A small sound classifier, trained from scratch.
Training: nadamw at rate 0.0042, 18700 steps, batches of 128, held-out accuracy 73%.
Rows from block 12, named by matrix and row number. Rows with one number belong to one channel. Each number is 128 + 24 x the weight over its row's rms, rounded and kept within 0 to 255. All counts start at 0. After the name is the row's rms in percent of the matrix's.
# convs0: first 3x3 conv (model.blocks.12.convs.0.weight, 144x144x3x3), inputs 132-143, a 3x3 kernel for each
# convs1: second 3x3 conv (model.blocks.12.convs.1.weight, 144x144x3x3, transposed), outputs 132-143, a 3x3 kernel for each
convs0.4 026 [180 115 120 132 153 139 135 174 166  83  97 106 108 109 110 127 111 128 150 121 125 157 141 140 128 127 117  95 117 119 110 115 101 119 110 130 129 131 131  90  62 137  85 131 141 108 102 108  58 101 115 159 146 132 102  82  84 134 107  93 111 115 107 129 104 103 135 127 143 136 162 179 139 140 127 143 141 117 123  98 111 119 116 105 128 130  98 167 182 155 148 139 147 139 132 153  99  94  99 131 129  94 142 117  93 131 134 114]
convs0.5 116 [119 124 147 111 129 114 174 152 109 163  95 109 153 113 109 160 138 126 125 116 133 121 121 129 141  98 175 141 149 112 138 156 137 129 136 130 140 156 136 164 150 114 116  91 105 118  97 122 123 100 101 172  92 103 106 143 147 120 163 158 123 127 134 133 155  84 153 173  77 122 136 105  95 133 151 104 139 156  88 120 112 147 135 126 134  94 127 157  96 156 103 161 129 110 108 149  93 105 131 156 164 121 142 121 152 114 155 112]
convs0.6 115 [135 166 151 124 135 126 157 105 101 191 177 130  83 163 119 133 131 110 123 109 140 108 134 153 150 109 161 108 157 124 137 112 115 132 128 124 132 164 122 168  93 130 108 144 153 145 155 148 130 106 160 101 122 143 130 144 168 127 161 150 139 118 148 128 131 135  91 123 112 145 116 123 130 145 131 151 137 104 129 134 137 190 119 112 101 104 115 121 106 114  64 149 102 143 111 142 156 159 134 169 142 132 129 143 130 103 153 134]
convs0.7 039 [115 105 103 136 129 152 138 126 141  62  47 115  90 108 125 105 121  97 138 117 150 130 128 113 133 109 119 154 173 168 135 143 123 105 116 131 142 134 141 112 112 122  99 119 165 167 159 151 147 135 140 135 122 148  76 100  98 107 102 127  73  49 104 116 122 139  98 115 130 129 122 172 136 148 138 119 141 129 108 101 107 129 136 140  81  68 122 126 133 138 133 139 150 138 147 138 144 125 133 139 109  98 149 100 118 125  86 109]
convs0.8 116 [ 93 120 154  95  83 139  74 134 125  73 120 128  69 142 144 143 136 134 135  93 116 105 112 137 120 103 130 146 160 151 153 159 168 125 127 143 112 173 147 117 132 119 103 147 119 101 149 118  97 136  86 147 147 100 131 118 119 104 113 141  77 146 102 104 146 161 148 175 137 148 125 167 122 134 158 125  86 171 115  98 152  97 125 126 134 124 127 151 175 116 126 125 120 129 132 163 141 143  96 162 145 110 154 136 120 160 137 124]
convs0.9 117 [127 137 116 116 150 157 117 120 155 100 122 107  80 101 118 114 154 127 115 106 119 106  90 128 131 118 112 139 161 142 128 150 156 132 123 129 142 173 196 140 163 147  95 169 151  98 134 139 158 152 129 105 149 111 101 123 101  93 119 130 153 144  81 141 182 141  93 128 149 108 152 147 139 117 165 130  97 158 115  69 126 162 120 109  98 120  43 114 151 154 156 106 108 143 146 149 133 121 131 163 143 130 145  97 129 114  95  97]
convs0.10 115 [109 118 139 131 135 119 159 131 129 142 131 141 129 133 124 130 166 143 106 109 130  97 105 127 118 102 132 142 155 116 153 125 104 128 128 126 137 126 142 137 127 124 137 117 129  80 106 124 144 114 146 166 115 105 161 179 154 141 189 145 135 143 138 141 135 139 137 159 136 127 104  92  42 104 114  72 141 122  68 118 106 124 117 153 109  67 138 129 103 152  88 100 101  93  93 149 107 102 116 137 125 167  98 114 101 109 147 144]
convs0.11 115 [115 122 144 120 128 103 141 131 114 150 143 143 122 124 136 121 138 170 114 128 110 108 147 121 110 148 112 150 119 104 194 127 121 118 125 127  96 107 123 137 113 111 124  98 107 124 114 109 163  88 156 126  84 147 146 137 175 135 185 171 121 109 153 141 150 144 143 139 133 114 120  69  54 125 128  77 155 133 117 118 119 124 115 139 129  62 108 123 103 129 110 106  46 127 101 117 143 144 104 138 131 168  98 126 136 112 148 139]
convs0.12 115 [137 129 108 102 116  63 153 106  94  96 139  91 135 137 115 125 163 139 115 123 127 102 115 119 155 144 142 154 153 128 154 162 154 148 122 122 145 195 152 142 154 150 121  99 146 121 145 109 127 144 120 143 123 134 119 115 105 101 157 109 125  95  82  92 123 114  88 124 170 114 117 188 134 134 158 154 137 136 153 117 121 138 124 132 102 133 110 138 133 150 153 141 169 152 157 133 144  99 107 118  73 111 141  96 111 130 111 154]
convs0.13 114 [102 134 100  71 129 118 148 125 102 130 114 123 137 124 111 129 103 123 149 102 110 142 155  90 110 149 155 133 136 137 108 121 150 136 153 125 118 114 159 107 112 110 147 125  94 121 113 102 108 152 103 102 130 125 123 125 139 137 162 132 127 121 116 138 113 139 126 102 106 144 111 142 114 117  96  85  96 107 121 129 115 123 153 140  95 107  96 102 124 145 169 136 130 139 120 127 147 171 130 126  85 114 112 126 144 143 107 126]
convs0.14 021 [112 112 114 147 136 119 142 161 159  75  66  84 107  83  90 115  99 110 116 111 142 110 109 162 115 114 149 124 128 140  88 140 154 101 136 115  84  93 126 128 135 140 159 138 141 108 129 128 139 138 124 115 106 105 107  79 100  90  77  99  83  92  99 155 140 134 114 117  97 141 131 131  88 134 113  93 104 141 110  81 115 116 120 107  95 120  92 138 152 117 143 130 144 116 125 141 120 115 115 131 137 108 102 126 124 122 172 114]
convs0.15 115 [118 117 136 136 106 122 139 127 132 164 177 138  85 159 145 115 157 142 115 147 166 106  57 137 167 124 155 140 160 133 103 154 152 121 156 152 138 152 146  99 160  88  76 125 128 132  93 126  95 108 143 147 130 124 107 120 164 119 113 146 136 125 122 135 122 116 123 117 170 136 139 141 133  84 129 116  83 131 117 132  94 120 146 134 136 104 124 118 150 115 146 172 174 156 109 143 129 152 101 107  97  87 151  90 113 132 174 138]
convs0.16 116 [110 141 118 141 169 140 113 170 174 173 113  99 126 130 101 155 143  78  86 156 106 156 138  81 129 114 118 108 130 144 118 134  79 117 160 122 126 167  99 145 138  86 137 100 105 132 150 122  77 158  67 109 110  51 127 169 109 118 143 127 134 159 114 152 166 125 124 133 172 107 132 146 103  88 101 105 124 129 155 151 138 128 141 116 161 145 159 113  93 109 139 187 111 129 150 132 157 112 121 114 139 150  89 108  65 134 164  99]
convs0.17 030 [136 129 121 140 149 154 141 147 200  53  66  99  94  86 154  86 125 131 122 133 123 121 121 119 132 109 126 123 111 102 125 120 137 112 118 124 159 136 129 132 102 118 114 137 165 118 102 121 132  88 142 142 106 118  82  71  65 111  67  63 108  62  83 118 102  95 142 101 132 119 124 158 129 149 133 121 152 123 106 116 103 119 104  70  97  96  96 141 143 132 140 147 174 130 136 101 139 116 126 140 135 136 117 151 110 111 133 137]
convs0.18 115 [148 125 113 154 183  78 140 169 129 131 149  98 105 177 157 145 165 173 162 122 120 146 114 108 123 147 104 167 142 162 169 161 176 138 140  91 130 186 167 127 143 150  97 123 147 117 109 119 115 130 136 181 111 149 129 114 118 133 158 155 113 118 112 155 105 121 124 137 161 118 134 158 178 154 140 151 123 162 117 139 115 117 126 144 113 154 115 128 137 124 103 132  99 140 124 140 143 144 112 155 127  98 142 126  96 138  89  93]
convs0.19 010 [146 153 138 128 127 150 110 119 131  58  51 100  89  65  81  81  82  76 136 132 135 147 141 138 136 136 159 113  89  93 146 113 108 130 146 144 120 123 131 116 124 140 131 148 141 133 121 131 118 116 133 110 107 132  96  90  83  86  85  77 103  77  92 118 126 102 139 128 122 125 148 147 140 146 149 154 150 164 137 110 121  93  92 115  72  71  71 134 123 131 131 132 146 145 128 151 127 130 158 135 130 116 114 105 110  96  93 124]
convs0.20 114 [127 112 130 116 103 128  93  88 108 110 117 129 135 147 118 140 151 141 104 119 129 109 116 140 123 136 144 148 165 157 129 160 171 117 125 120 159 170 156 143 128 137 104 118 122 142 167 125 170 178 129 127 137 134  98 109 109  67 115 103  93 123 112 141 137 141  86 115 153 122 145 159 128 141 162 159 143 160 119 134 131  83 134 155  71 112 122  92 129 131 111 135 150 165 136 174 136 144 150 131 135  90 126 111  87 114  94  96]
convs0.21 017 [145 131 146 140 146 145 109 127 126 112 110 122 135 102 124 146 123 132 125 120 123 141 114 117 106  80 103 161 136 148 130 112 144 113 112 140  83  85 110 132 129 140 140 123 136 108  90  83 131 136 142 108 161 130 147 129 133 136 133 136 146 147 153 165 150 159 140 122 132 106 107 144 129 104  95 158 112 115 141 123 110 131 128 127 142 114 131 137 129 142  89  99  95 137 125 127 110 111 127 144 141 120 152 128 121 147 160 153]
convs0.22 115 [126 121 127 115 131 131 146 154 101 147 127 136 152 124 143 149 120 130 106 135 147 100 128 121 114 121 138 140 166 122 133 164 130 139 127 122 133 134 120 134 149 117 145 167 127 105 140 113 130 141 111 188 107 124 131 171 164 141 165 172 136 180 156 139 127 113 155 133 106 148 163  67  76 132 116  62 116  97 101 165 103  96 105 132 128  75 153  96  85 114  88 114  99 105 165  84 115 144 119 141 162 148 126 115 140 146 171 141]
convs0.23 116 [109 116 126  84 114 119 106  90 171 109 140 116 144 149 100 133 142 130 102 141 147  85  98 117  82 118 134 138 139 156 128 127 186 129 130 147 115 138 169 107 135 129 116 116 103  67 110 134 132 125 140 135 144 139 116 142 127 125 132 109 116 117 127 102 123 109 111 159 154 136 129 157 118  89 140  57 143 130  97  96 150 137 122 125 101 152 132 126 113 132 156 148 147 106 132 153 118  95 139 110 112 131 120  76 119 133 169 113]
convs0.24 035 [133 130 123 135 106 140 125 123 147  61  67 129  49  92 119  99 107 132 117 115 148 110 108 131  99  99 116 127 156 156 101 135 147  95 111 115 111 126 136 106 119 137  68 102 129 157 143 121 164 158 126 158 143 144  75  96 108  87 122 141 107 124 159 101  93 115  99 113 128 130 115 163 120 145 134 129 131 127  98 130 118 113 142 159  72  72 133 107 104 139 127 169 157 168 129 131 128 137 118 129 117 102 146 102  83 135 114 105]
convs0.25 114 [142 145 112 133 147 116 125 116 115 107 112 129 124 148 101 131 134 146 137 135 127 145 133 133 145 143 148 130 178 129 145 173 174 133 122 127 148 160 137 123 120 149  81 105 136 131 129 136 112 137 164 120 127 119  88  67 125  81 110  87 112  66  93 131 106 137 107 115 139 145 142 154 109 124 148 151 116 147 133 115 110 124 163 159  92 124 106 126 162 123 143 146 168 198 138 163 154 138 171 120 111 105 122 104  83 100 109  91]
convs0.26 019 [126 135 151 118 128 127 151 150 140 107 102 126 141 126 125 140 112 103 126 121 134 105 105 119  98 110 130 129 139 132 104 122 117 112 105 128 128 138 146 157 152 122 154 156 154 113 130 140 118 153 150 114 123 153  84  77  71  66  77  78  84  81  93 148 138 138 155 138 125 152 122 140 113 122 125 121 122 119 118 110 134  75  85 136 117  67  93 108 104 123 146 115 136 139 113 124 122 121 130 128 127 104 131 130 135 115 154 121]
convs0.27 037 [153 135 109 154 142 157 131 119  85  77  83  93  95 111  86 125 129  98 125 126 150 122 125 159 111 126 130 121 156 146 125 134 134 109 113 135 115 118 129 117 127 126 121 134 147 103 122 100 111 109  88 137 124 114  94  91  97 104  96  99  96  75  65 125 132 135 114 136 142 139 107 163 115 123 126 108  95 128  80  90 119 134  95 122 135 104 110 125 122 138 142 133 154 164 154 172 121 122 135 108  93  93 125 114 102 123 130 120]
convs0.28 008 [135  98 107 106 101  83 101  97 108 119  91 126 131 119 117 162 138 103 118 107 115 145 127 139 108  86 109 139 132 136 143 128 136 109 111 134 136 130 131 116 115 119 110 114 111 107 113 110 100 114 122 117 130 132 134 127 108 150 164 147 150 148 131 135 133 143  88 102 122 112 131 143 106 123 117 132 104 110 106  92  98 141 147 147 131 155 140 140 158 137 100 130 146 145 147 157 109  89 124 126 145 160 138 134 142 103 128 139]
convs0.29 114 [137 103  69  97 131  80 134  75  82 120 121 108 145 141 117 112 164 151 102  99 135  89 102 127 130 127 149 157 152 170 139 175 164 133 115 129 156 186 169 125 125 124  96 109 115 128 148 123 150 140  99 118 138 102 103 106 123  89 157  97 126  97  95 129 146 153 109 124 162 141 121 160 121 133 156 153 127 147 122 105 124 115 118 153  59 129  97 115 119 139 106 122 176 141 158 132 149 113 154 126 138 110 152 128 106 131  92 152]
convs0.30 016 [166 119 123 158 158 151 125 161 163  70  71  77  97  84 102 114 119  89 124 104 101 116 140 129 115 112 145 118 102  87 137 134 134 114 110 135 114 110 142 113  99 133 123 150 158  81 112 114  89 106 118 106 114 129  78  77  92  79  70  80  85  56  85 143 137 112 136 143 112 126 138 135 137 137 118 128 123 116 108  84 108 118  79  89 127 104 103 147 138 138 136 151 134 107 126 113 127 130 154 142 147 135 123 114 115 135 124 137]
convs0.31 115 [131 140  86 111 126 127  82 111 100 136 102  91 107 137 140 125 139 162  76  74 125 107 105 138  98  99 115 132 135 125 161 155 166 117 134 134 152 168 153 162 142 153 138 128 148 132 148 101 149 153 107 146 157 120 139 133 120 123 131 122 145 130  90 128 126 123 120 137 150 154 142 163 123 143 170 127 117 166 132 111 129 100 139 109  98 126 109 135 152 111 107 108 109 161 138 177 168 109  98 180 148 125 125  95  90 127 118  84]
convs0.32 011 [ 97 103 133 119 135 148 112 129 109 124 125 141 119 114 115 131 125 132 113 109 109 109 119 124 109  90 101 137 124 146 117 122 153 114 109 131 118 140 153 159 152 166 142 133 166 108 106 114 150 145 132 133 127 122 119 110 115 129 117 116 128 134 128 134 114 148 133 118 145  89  87 121  82 105  95  93 104 108 105  95  87 130 130 131 151 142 137 128 119 120  70  48  98 109  92 136 105  94 131 102 110 129 111 128 128 116 131 125]
convs0.33 024 [150 139 130 154 158 154 144 129 147  81  82  87 101 100 116 121  93 105 116 112 137 121 126 124 106 122 122 129 110 132 127 118 135 116 109 133 139 127 127 121 122 136 127 146 164  95 108 117 108 114 116 157 119 152  75  76  91  63  69  81  59  72  87 134 133 127 120  98 110 152 119 143 123 110 136 135 131 142 107 105 119  84  80 101  96  89 110 131 129 143 145 118 141 153 141 164 105 115 127 105 118 123 125 116 138 121 130 148]
convs0.34 114 [106 122  73  91 103 111 117 143  95  85 150 120 120 163 137 145 191 206 115 120 129  96 100 111 141 112 140 145 175 143 142 180 170 141 152 134 136 179 148 131 153 120 110 147 130  82 133 119 139 154 111 151 153 137 138 130 118 119 131 126  94  80 108 139 109 122  94 145 166 132 149 179 133 118 165 127 105 166 125  86 138 102 155 143 120 143  90 118 148 107 115  90 125 147 135 152 135 127 127 145 115 132 120 102 115 145 122 113]
convs0.35 115 [150 136  97 112 159 102 142 103 124  84 100 121 131 138 116 134 149 147 112 128 118 113 133 124 139 123 138 146 151 145 129 151 169 126 105 119 141 166 151 141 125 138  81 111 122 141 143 140 160 139 134 128 142 127  81  74  86  76 115  88 106  88  82 107  95 120 106  97 148 140 136 167 119 138 165 163 137 149 148 124 131 131 137 162  80 135 116 131 151 136 141 136 177 173 155 150 142 117 131 119  95 111 144 104  77 152  91 122]
convs1.4 019 [110 102 136  80 109 100  90 113 109 178 154 132 128 110  89 168 137  92 107 118 133 119  97 103  88 139 105 113 108 113 127 115  96 103 131  85 149 148 109 156 138 124 137 139 109  86 109 143 150 115 147 109 102 138 146 130 112 137 118 111 168 164  96 127  93 117 153 137 132 122 105  99 124 115 154 130 119 138  91 143 163 161 167 163 146 165 136 102 134 151 107 137 109 121 143 145  94 130  86 137 141 164 105 120  93 108 130 161]
convs1.5 113 [145 166 166 105 148 133 120 126 121 139 145  70 105 118 103  82  77 106 111 150 120 128 164 138 150 171 132  96 116 129 128  89 144 132 132 120 132 160 144 134 151 140 128 110 121 170 186 145 146 182 129 150 139 128  82 112 122 117  92 139 105 126 112 126 141 145 139 155 133 171 163 125 113 128 119 153 118 121 153 138 159 145 152 163 133 144 126 112 139 127 107 111 127 133  97 193 149 121 150 129 133 136 118  77 168  71 138 115]
convs1.6 121 [138 145 139 122 136 118 139 123 133 150 134  86 112 145 101 119 122 141 104 131 132 118 135 137 147 163 141  88  93  99  92  66 104 133 116 114 124 154 134 151 164 159 123 128 128 153 163 145 173 161 132 133 156 133 135  89 123 120  90 119 123 111 127 120 140 170  79 109 129 158 142 122 120 109  98 140 131 123 112 139 147 129 156 169 134 147 141 134 136 149 104 126  74 149  89 146 145 171 129 112 105 127 147 118 137 155  98 132]
convs1.7 028 [117  82  42  89  76  43  91  99 127 173 145 131 131 110 127 148 155 142 114 126 147 111 134 134  89 110 104 122 122 130 107 115 131  91 103 103 142 128 100 135 125  83  93 110 110 155 171 158 125 120  97  98 103 119 161 147 121 147 121 135 126 104 121 114 119 138 102 119 133  88  97  83 119 102  93 114 104 107 106 119 120 155 119 111 103 105 104 104 115 112 128 116 140 132 131 113  98  98  92 129 140 127 121 126 139 123 134 139]
convs1.8 113 [ 96 119 102 107 111  78  95 102  83 130 122 107 110 126  97 140 134 136 120 140 127 135 150 133  91 134 131  87 111 125 107 109 131 103 133 127 114 101  79 130 112 114  97  88 103 107 124 151 103 127 151 116 131 118 141 130 126 151 135 143  96 111 115 129 133 127 103 136  83 101 105  91 107 107 130 131 114 160 104 117 146 120 108  79 126  79 110 126 113 135 117 127 147  99 116 139  91 128 134 122 122 101 137 114 136 106 135 116]
convs1.9 109 [111  73  97 102 101  86 104  98 129 144 121 105 128 117 130 153 132 155 140 144 132 127 189 141  84 145 123 109  97 122 109 115 119 117 102 109 141 104  97 105 137 106  61  91 117 132 142 131 110 144 138  94 126 148 137 120 124 107 143 101  94 112 107 125  88 106 143 105 108 131  99 122 113  99 172 131 103 151 108 121 142 142 106  97 115  97  78 143  92 161 126 134 139 128 150 148 108 119 147 136 105 111 131 131 107 125 142 127]
convs1.10 107 [134 146 176 138 144 147 147 130 115 133 146 102 104 140  95 104 109 133 128 134 125 155 179 132 179 200 143 109  92 134 117  79 132 132 119 123 146 142 132 125 143 134 132 124 116 166 175 151 159 158 119 129 134 135  98  97 112 111 127 140 106 100 125 131 159 137 147 142 141 165 180 126 125 127 140 137 176 159 147 171 170 137 160 165 147 157 171 134 141 144 128 125 125 137 121 116 161 140 152 107 110  98 113  99 104  98 101 125]
convs1.11 116 [135 144 156 138 147 143 140 130 122 146 142 111 107 133  72 120 120 137 115 123 112 148 165 113 157 192 117  74 102 122  70  56 123 115 104 121 145 131 126 141 142 145 115 119 112 166 160 167 186 143 122 128 137 123  78  80 125  75 120 109  97  88 116 124 147 133 125 157 133 161 184 133 117 122 131 131 163 151 125 164 156 150 159 138 136 161 139 132 140 154 125 125 107 154 137 134 141 150 105  99 104 102 107 123 102 126 124 118]
convs1.12 101 [102  86  91  81  89  81  87 102  76 163 137 158 115 121 125 130 119 113 133 116 129 117 135 119 123 123 123  94  98 118 105 119 109 126 130 112 145 121  88 109 104  87  96  91  96 136 138 127 129 113 111 117 123 121 154 130 143 145 123 122 133 103 127 109 136 136 126 108 107 111  94  92 107  87 105 120 117 120  96  92 126 134 108  85 104  93  71 104 105 128 134 114 115  87  97 105 102 115 136 154 122 143 103 128 115 107 128 155]
convs1.13 136 [110 146 106 136 170 122 161 116 124 145 116 128 151 152 125 131 105 141 154 156 111 126 129 117 126 173 109 145 177 125 127 162 151 113 180 143 137 115 125 100 139 119 139 156 165 103 144 114 105 135 125 146 126 140 115 128 171 162 139 192 157 172 181 129 103 128 118 119 108  70 126 141 129 166 106 146 123 104 127 152 107 111  77  91 102 129 102 130 143 118 133 178 122 112 103 129 125 171  83 148 145 158 142 159 137 145 142 119]
convs1.14 015 [141  79  60  79  83  60 106 123 117 101 138 103 112  97  71 147 112 114  87 102 104 119  76 136  78  94 102 101 127 110 124 108 137  78 134 102 108 105 113 151 133  82  88 132 117 131 130 149 136 134 131 116 103  99 102 141 115 131 121 142 125 119 113 129 113 146 164 147 125 131 118 120 127 110 114 107 111 128 105 102 136 156 130 128 153 113 149 104 129 143 158 115 123 163 110 135 100 104  99 127 143  91 163 125 153 113 145 136]
convs1.15 119 [102 102 104  99 115  57 105 101  78 103 101 123 110 130  81 136 116 104 134 128 115 123 119 117  88 146 133 115 118 156 104  97 147 110 105 140 132 157  91 109 138  94 107 107 131 130 148 174 121 145 149 136 133 147 119 131 134 156 117 138 125 132 127 142 116 130  97 116  96 118 100  82 103  94 121 125 110 150 101 133 158 144 137 101 126 101 118 118 101 116 154 149 136 121 112 127 105 161 161 118 146 100 146  88 148 117 148 137]
convs1.16 119 [102 142 117 146 127 123 144 150 134 132  99 114 175 137 115  88 149 168 139 115 119 133 102 105 120 116  70 153 153 138 160 135 161 109 119 112 174 174 145 140 168 101 144  98 148 185 150 127 143 158 121 158 115 129 158 149 117 141 146 149  75 149  97  91 108 123 113  92 148 152 110 129 170 162 107 159 146 114 122 126 113 108 123 121 105  98 122 125  94 119 145 140 155 125 113 151 133 151 142 104 127 127 121 126 148 115 125  99]
convs1.17 020 [109 100 114  99  72  64 121 108 125 111 148 130 111 130  88 186 148 110 137 138 155 135 145 124 125 123 137 145 138 106 111 131 111 145 110 128 127 118 112 124 134 120 105 103 134 101 133 151 117 133 108  97  88 143 183 118 144 119 111 101 143 112 101 135 142 115 139 107 134 125 137 108 135 130 125 125 155 148 118 154 169 146 125 154 121 114 126  98 105 124 156 156 148 112 164 102 118  86 102 166 123 147 121 126 110 135 132 179]
convs1.18 115 [ 74 102 110 102 133 145 105 129 114 129 116 127 105 145 145 173 143 171 135 116 111 147 145 130 104  99 115 111 111 102 124 114 121 118 104 145 151  89  84 128  70 107  57  83  77 150 157 139 122 110 111 107 126 126 145 110 139 108 130  95 125  94 106 104 122 121 128 111 121 107  82 131 115 147 151 102 101 118 106 115 114  88  79  51  89  96 108 134 132 116 120 152 123 169 114 149 114 138 122 129  83 119 100 120 115 132 131 138]
convs1.19 007 [ 86  78  76  80 111 125 122 100  92 158 176 187 151 139 155 137 126 121 147 130 109 149 152 121 112 143 139 117 122 100 137 125 110 124 150 122  67  83  95 126 125 112 130 123 115 151 157 166 165 163 147 105  90  72 169 167 135 133 115 127 170 187 144 134 146 146 140 134 138 115 144 129 148  91  90 142 145  91 147 129 131 128 120 103 101 122 118 106  87 110 131 122  99 128 151 141  91  97 134 116 134 127 141 148 140 141 166 161]
convs1.20 101 [ 95  67  88  76  77  94 107  99  96 156 151 156 128 137 120 149 145 126 118 124 130 114 117 126  91 107 124  94 100 108 115 114 115 113 111 112 150 126  90 127 103 117  93  98 107 142 133 124 131 114 120 104 100 133 150 140 138 142 130 120 122 121 121 102 125 132 113 121 102  97  93  81 105 105 109  98 103 112  90  96 115 127 110  77  95  63  79 119 105 130 123 115  94 104  84  98 108 107 125 133 138 126 126 118 137 106 143 135]
convs1.21 011 [110 106 146 108 108  98 132 132 125  92  86  75 114 109 116  70  63  96 118 144 134 111 116 127 122 149 125 105 107  98 121 117 118 125 133 116 108 138 147  85 117 104 116  97  94 139 114 104 174 115  91 192 177 141 120 133 115  96 111 106 126 159 138 132 129  78 125 111  67 141 147 105 129 137 112 121 129 122 102 105  95 119 124 113 128 146 120 118 141 148 120 168 130  88 109 116 111 143 109 109 115 121 106 101 113 111 111 122]
convs1.22 112 [131 158 164 152 135 131 134 133 106 117 147  78 110 114 107 101 112 138 117 120 128 127 151 114 154 174 140  94  82 141  92  84 111 129 102 130 118 174 167 113 152 163 111 110 132 164 161 145 160 160 122 140 135 127 101 120 112 124 101 129 132 108 139 123 156 127 133 158 138 170 194 110 116 111 110 125 144 121 135 114 160 144 153 158 133 157 136 119 132 129 136 108 127 116 115 104 159 127 151 125 136 146 131 105 137 119 103 126]
convs1.23 108 [101 111 102 125 147 117  96  78  75 140 159 116 152 158 146 121 173 120 113 103 116 117 131 114 131 105 163  92 114 126  80 109 126 105  94 120 127  78 121  92 121 105 118  73 125 124 131 154  88 106 129 117 114 153 153 144 119 140 130 134 108 135 138 109 176 104 148 146 103  90 104 143 143  92 131 124 136 137 139 152 174 127  53  85 110 101 112 122  91 118 173 105 159  88 118 144 124  91 180 157 138 142 110 144 138 132 148 139]
convs1.24 026 [116  94  79  66  83  97 110 115 116 139 128 127 139 121 118 140 136 135 118 126 133 113 104 120  90  86 106 110 124 126 119 131 135  94 119 127 135 117  92 116  99 103 119 116 108 151 147 138 127 102 101 124 111 110 147 139 129 132 101 116 118 111 134 132 152 156  98 126 143 105 127 129 135 121 100 122 120 111 122 125 114 122 105  94  97  99 109 116 137 138 144 146 125 137 119 102 114  99 100 130 128 117 135 136 134 138 164 145]
convs1.25 096 [108  85 109  81  53  90  97  88  92 164 155 153 106 109 119 134 118 128 114 129 141 144 134 118 119 125 109  97 101 127 136 121 133 145 109 127 137 124 102 131 125 120 106 105 105 134 149 126 138 138  96 124 103 123 157 147 140 152 138 137 123 117 118 110 115 135 120 121 117 100 122 107 119 122 106 125 133 119  98 108 114 133 125  93 117  99  85 130 132 153 110 132 113 101 104  96 119 121  86 151 148 138 147 119 142 121 141 149]
convs1.26 014 [ 90  98 103 129 104  76 135 106  94 110 139  97 114 125 127 105 126 118 161 154 141 136 138 151 131 111 164  97  80 121  93  99 104  80  90 106 103 108 109 111 121  78 161 137 102  95 123 156 124  98 121 146 118 111 136 154 172 121 153 149 105 129 145 171 139 166 132 135 171  87 113 105 135 133 119 176 177 106 115 134 146 121 132 116  95  69 101 130 145 133 162 111 140  98 124 130 129 128 118 164 126 139 136 167  93 157 159 149]
convs1.27 028 [123  76  51  74  83  87 130 104 123 157 138 134 124 160 118 162 196 158 111 119 122  99 119 143 101 118  99  93 108 122  96 120 148  67 119 111  81 112 104 145 122  98 120 104 128 136 156 151 133 130 114 138 113 109 151 156 161 154 134 134 126 120 128  87 166 171 113 161 134  79  92  87 101 119 128 106 120 134 110 130 128 128  97 111 118  85  84 110 134 131 146 124 124 116 103 106  91 106 123 146 159 125 130 134 141 116 107 141]
convs1.28 005 [140 122 106 153 158 155 146 125 114 101 105  78 156 132 118 113 137 142 123 102 111 125 112 142 156 170 157 140 117 115 151 145 128 160 143 154 132 127 108 102 101 132 126 148 143 153 114  88 138  82 101 134 127 171 125 134  92 118 102 107 108 142 119 136 140 100  82  95  92 164 129 126 145 118 141 104 110 140 176 176 176 144 108 127 114 151 107 146 156 153 116  93 124  77  92  97 129 105 125 125 113 126 106 141 152 144 136 148]
convs1.29 104 [101  72  97  72  72 100  94 104  90 154 134 139 108 107 116 142 130 122 131 119 124 129 137 125 107 116 128  97  92 128 112 122 119 109 100 114 154 125  87 124 113  99  96 121 108 146 143 129 137 133 112 106 122 143 149 131 132 141 137 119 134 124 119 105 123 115 118 127 103  99  91  64 113 103 109 114 110 118  96  94 126 131 105  82 104  81  88 106 107 149 124 112 107 104 102 110  98 122 130 152 124 132 107 128 112 108 136 148]
convs1.30 010 [108  84  83  71  56  62 108  69 103 144 182 163 145 120 105 141 152 106 145 150 141 133 147 116 117 130 129 128 138 136 126 143 126 111 137 118 127 132 113 132 108  95  95  94 113 138 166 150 173 140 154  82  60  86 155 170 142 135 139 107 160 157 107 157 142 138 141 143 137  90 111 114 124  99 139 132 124 119 109 109 149 139 127 136 116 118 136  97  99 121 166 130 113 139 141 130 135 112 122 135 137 128 105 140 144 131 149 169]
convs1.31 109 [ 78  77  91  92 109  99  94  92 105 123 108 111 115 135 102 156 143 142 107 105 112 134 137 138  93 103 105 102  92 127 125 112 117 120 113 111 139  80  80 111  96  89  83  84  93 126 111 114 117  98 109  98 119 121 134 105 123 130 136 110 116 102 101 116 128 120 116 104  94 102  84  82 112 120 111 109 104 115 107 104 120 107  94  77 114  96  96 127 133 165 112 104 109  95 115 121 115 120 127 127 108 113  99 125 119  87 109 116]
convs1.32 008 [111 124 111 109 129 104 115 138 115 103 113  78 106 126  96  98 116  93 127 116 119 130 137 142 158 149 130 125 104 115 124 115 122 119 104 106 106 137 134 124 143 124 110 114 105 146 153 141 166 145 129 163 141 119 116 106 107 127 121 126 133 131 134 128 123 110 154 169 139 137 165 144 120 127 123 146 158 138 132 130 110 118 137 107 141 173 143 113 128 114 134 129 144 122 134 137 175 168 156 120 107 124  76  90 118  80  66 113]
convs1.33 014 [131  78  71 104  73  76 119 101  85 156 172 162 147 136 132 181 139 123 172 121 136 139 118 114 118 116 120 158 149 141 156 133 144 114 108 119 146 158 119 137 133  94 162 134 111 130 193 180 116 142 140 150 119 123 170 122 127 166 149 154 159 134 115 126 147 154 116 136 158  92 114  91 132 118 103 144 123  87 102 131 141 133 121 123 115 127 128 116 118 116 202 140 139 145 140 113 118 147 129 144 149 132 156 138 145 129 137 150]
convs1.34 106 [ 78  58  78  99  93  86 103 100 112 143 125 116  98 127 105 146 133 128 125 128 119 128 159 133  99 136 126 108  93 128 111 108 113 129 118 127 110  93  56 107 111 101  70  76  77 126 129 124 102 119 131 103 123 112 157 138 132 137 128 113 119 116 134 125 125 136 130 125  94 117  87 103 107 104 126 133 120 135 103 123 131 119 105  60  89  82  97 121 116 156 106 128 128  99 124 134  98 138 133 132 131 100 123 116 128 103 134 137]
convs1.35 099 [116  90 107  95  68  98 118  99  97 156 156 161 112 119 125 136 128 130 119 113 125 129 146 122 122 115 109  99 103 120 116 125 122 122 121 119 139 117  87 132 105  98 101  91  80 134 140 113 126 114  96 105 109 111 152 142 135 147 129 124 131 106 125  98 133 136 131 122 119 123 130  86 116 116 115 122 124 119 101  92 115 126 118  91 117  87  75 104  96 138 114 115 105  83 103  85 114 117 121 147 126 134 110 117 120 100 124 155]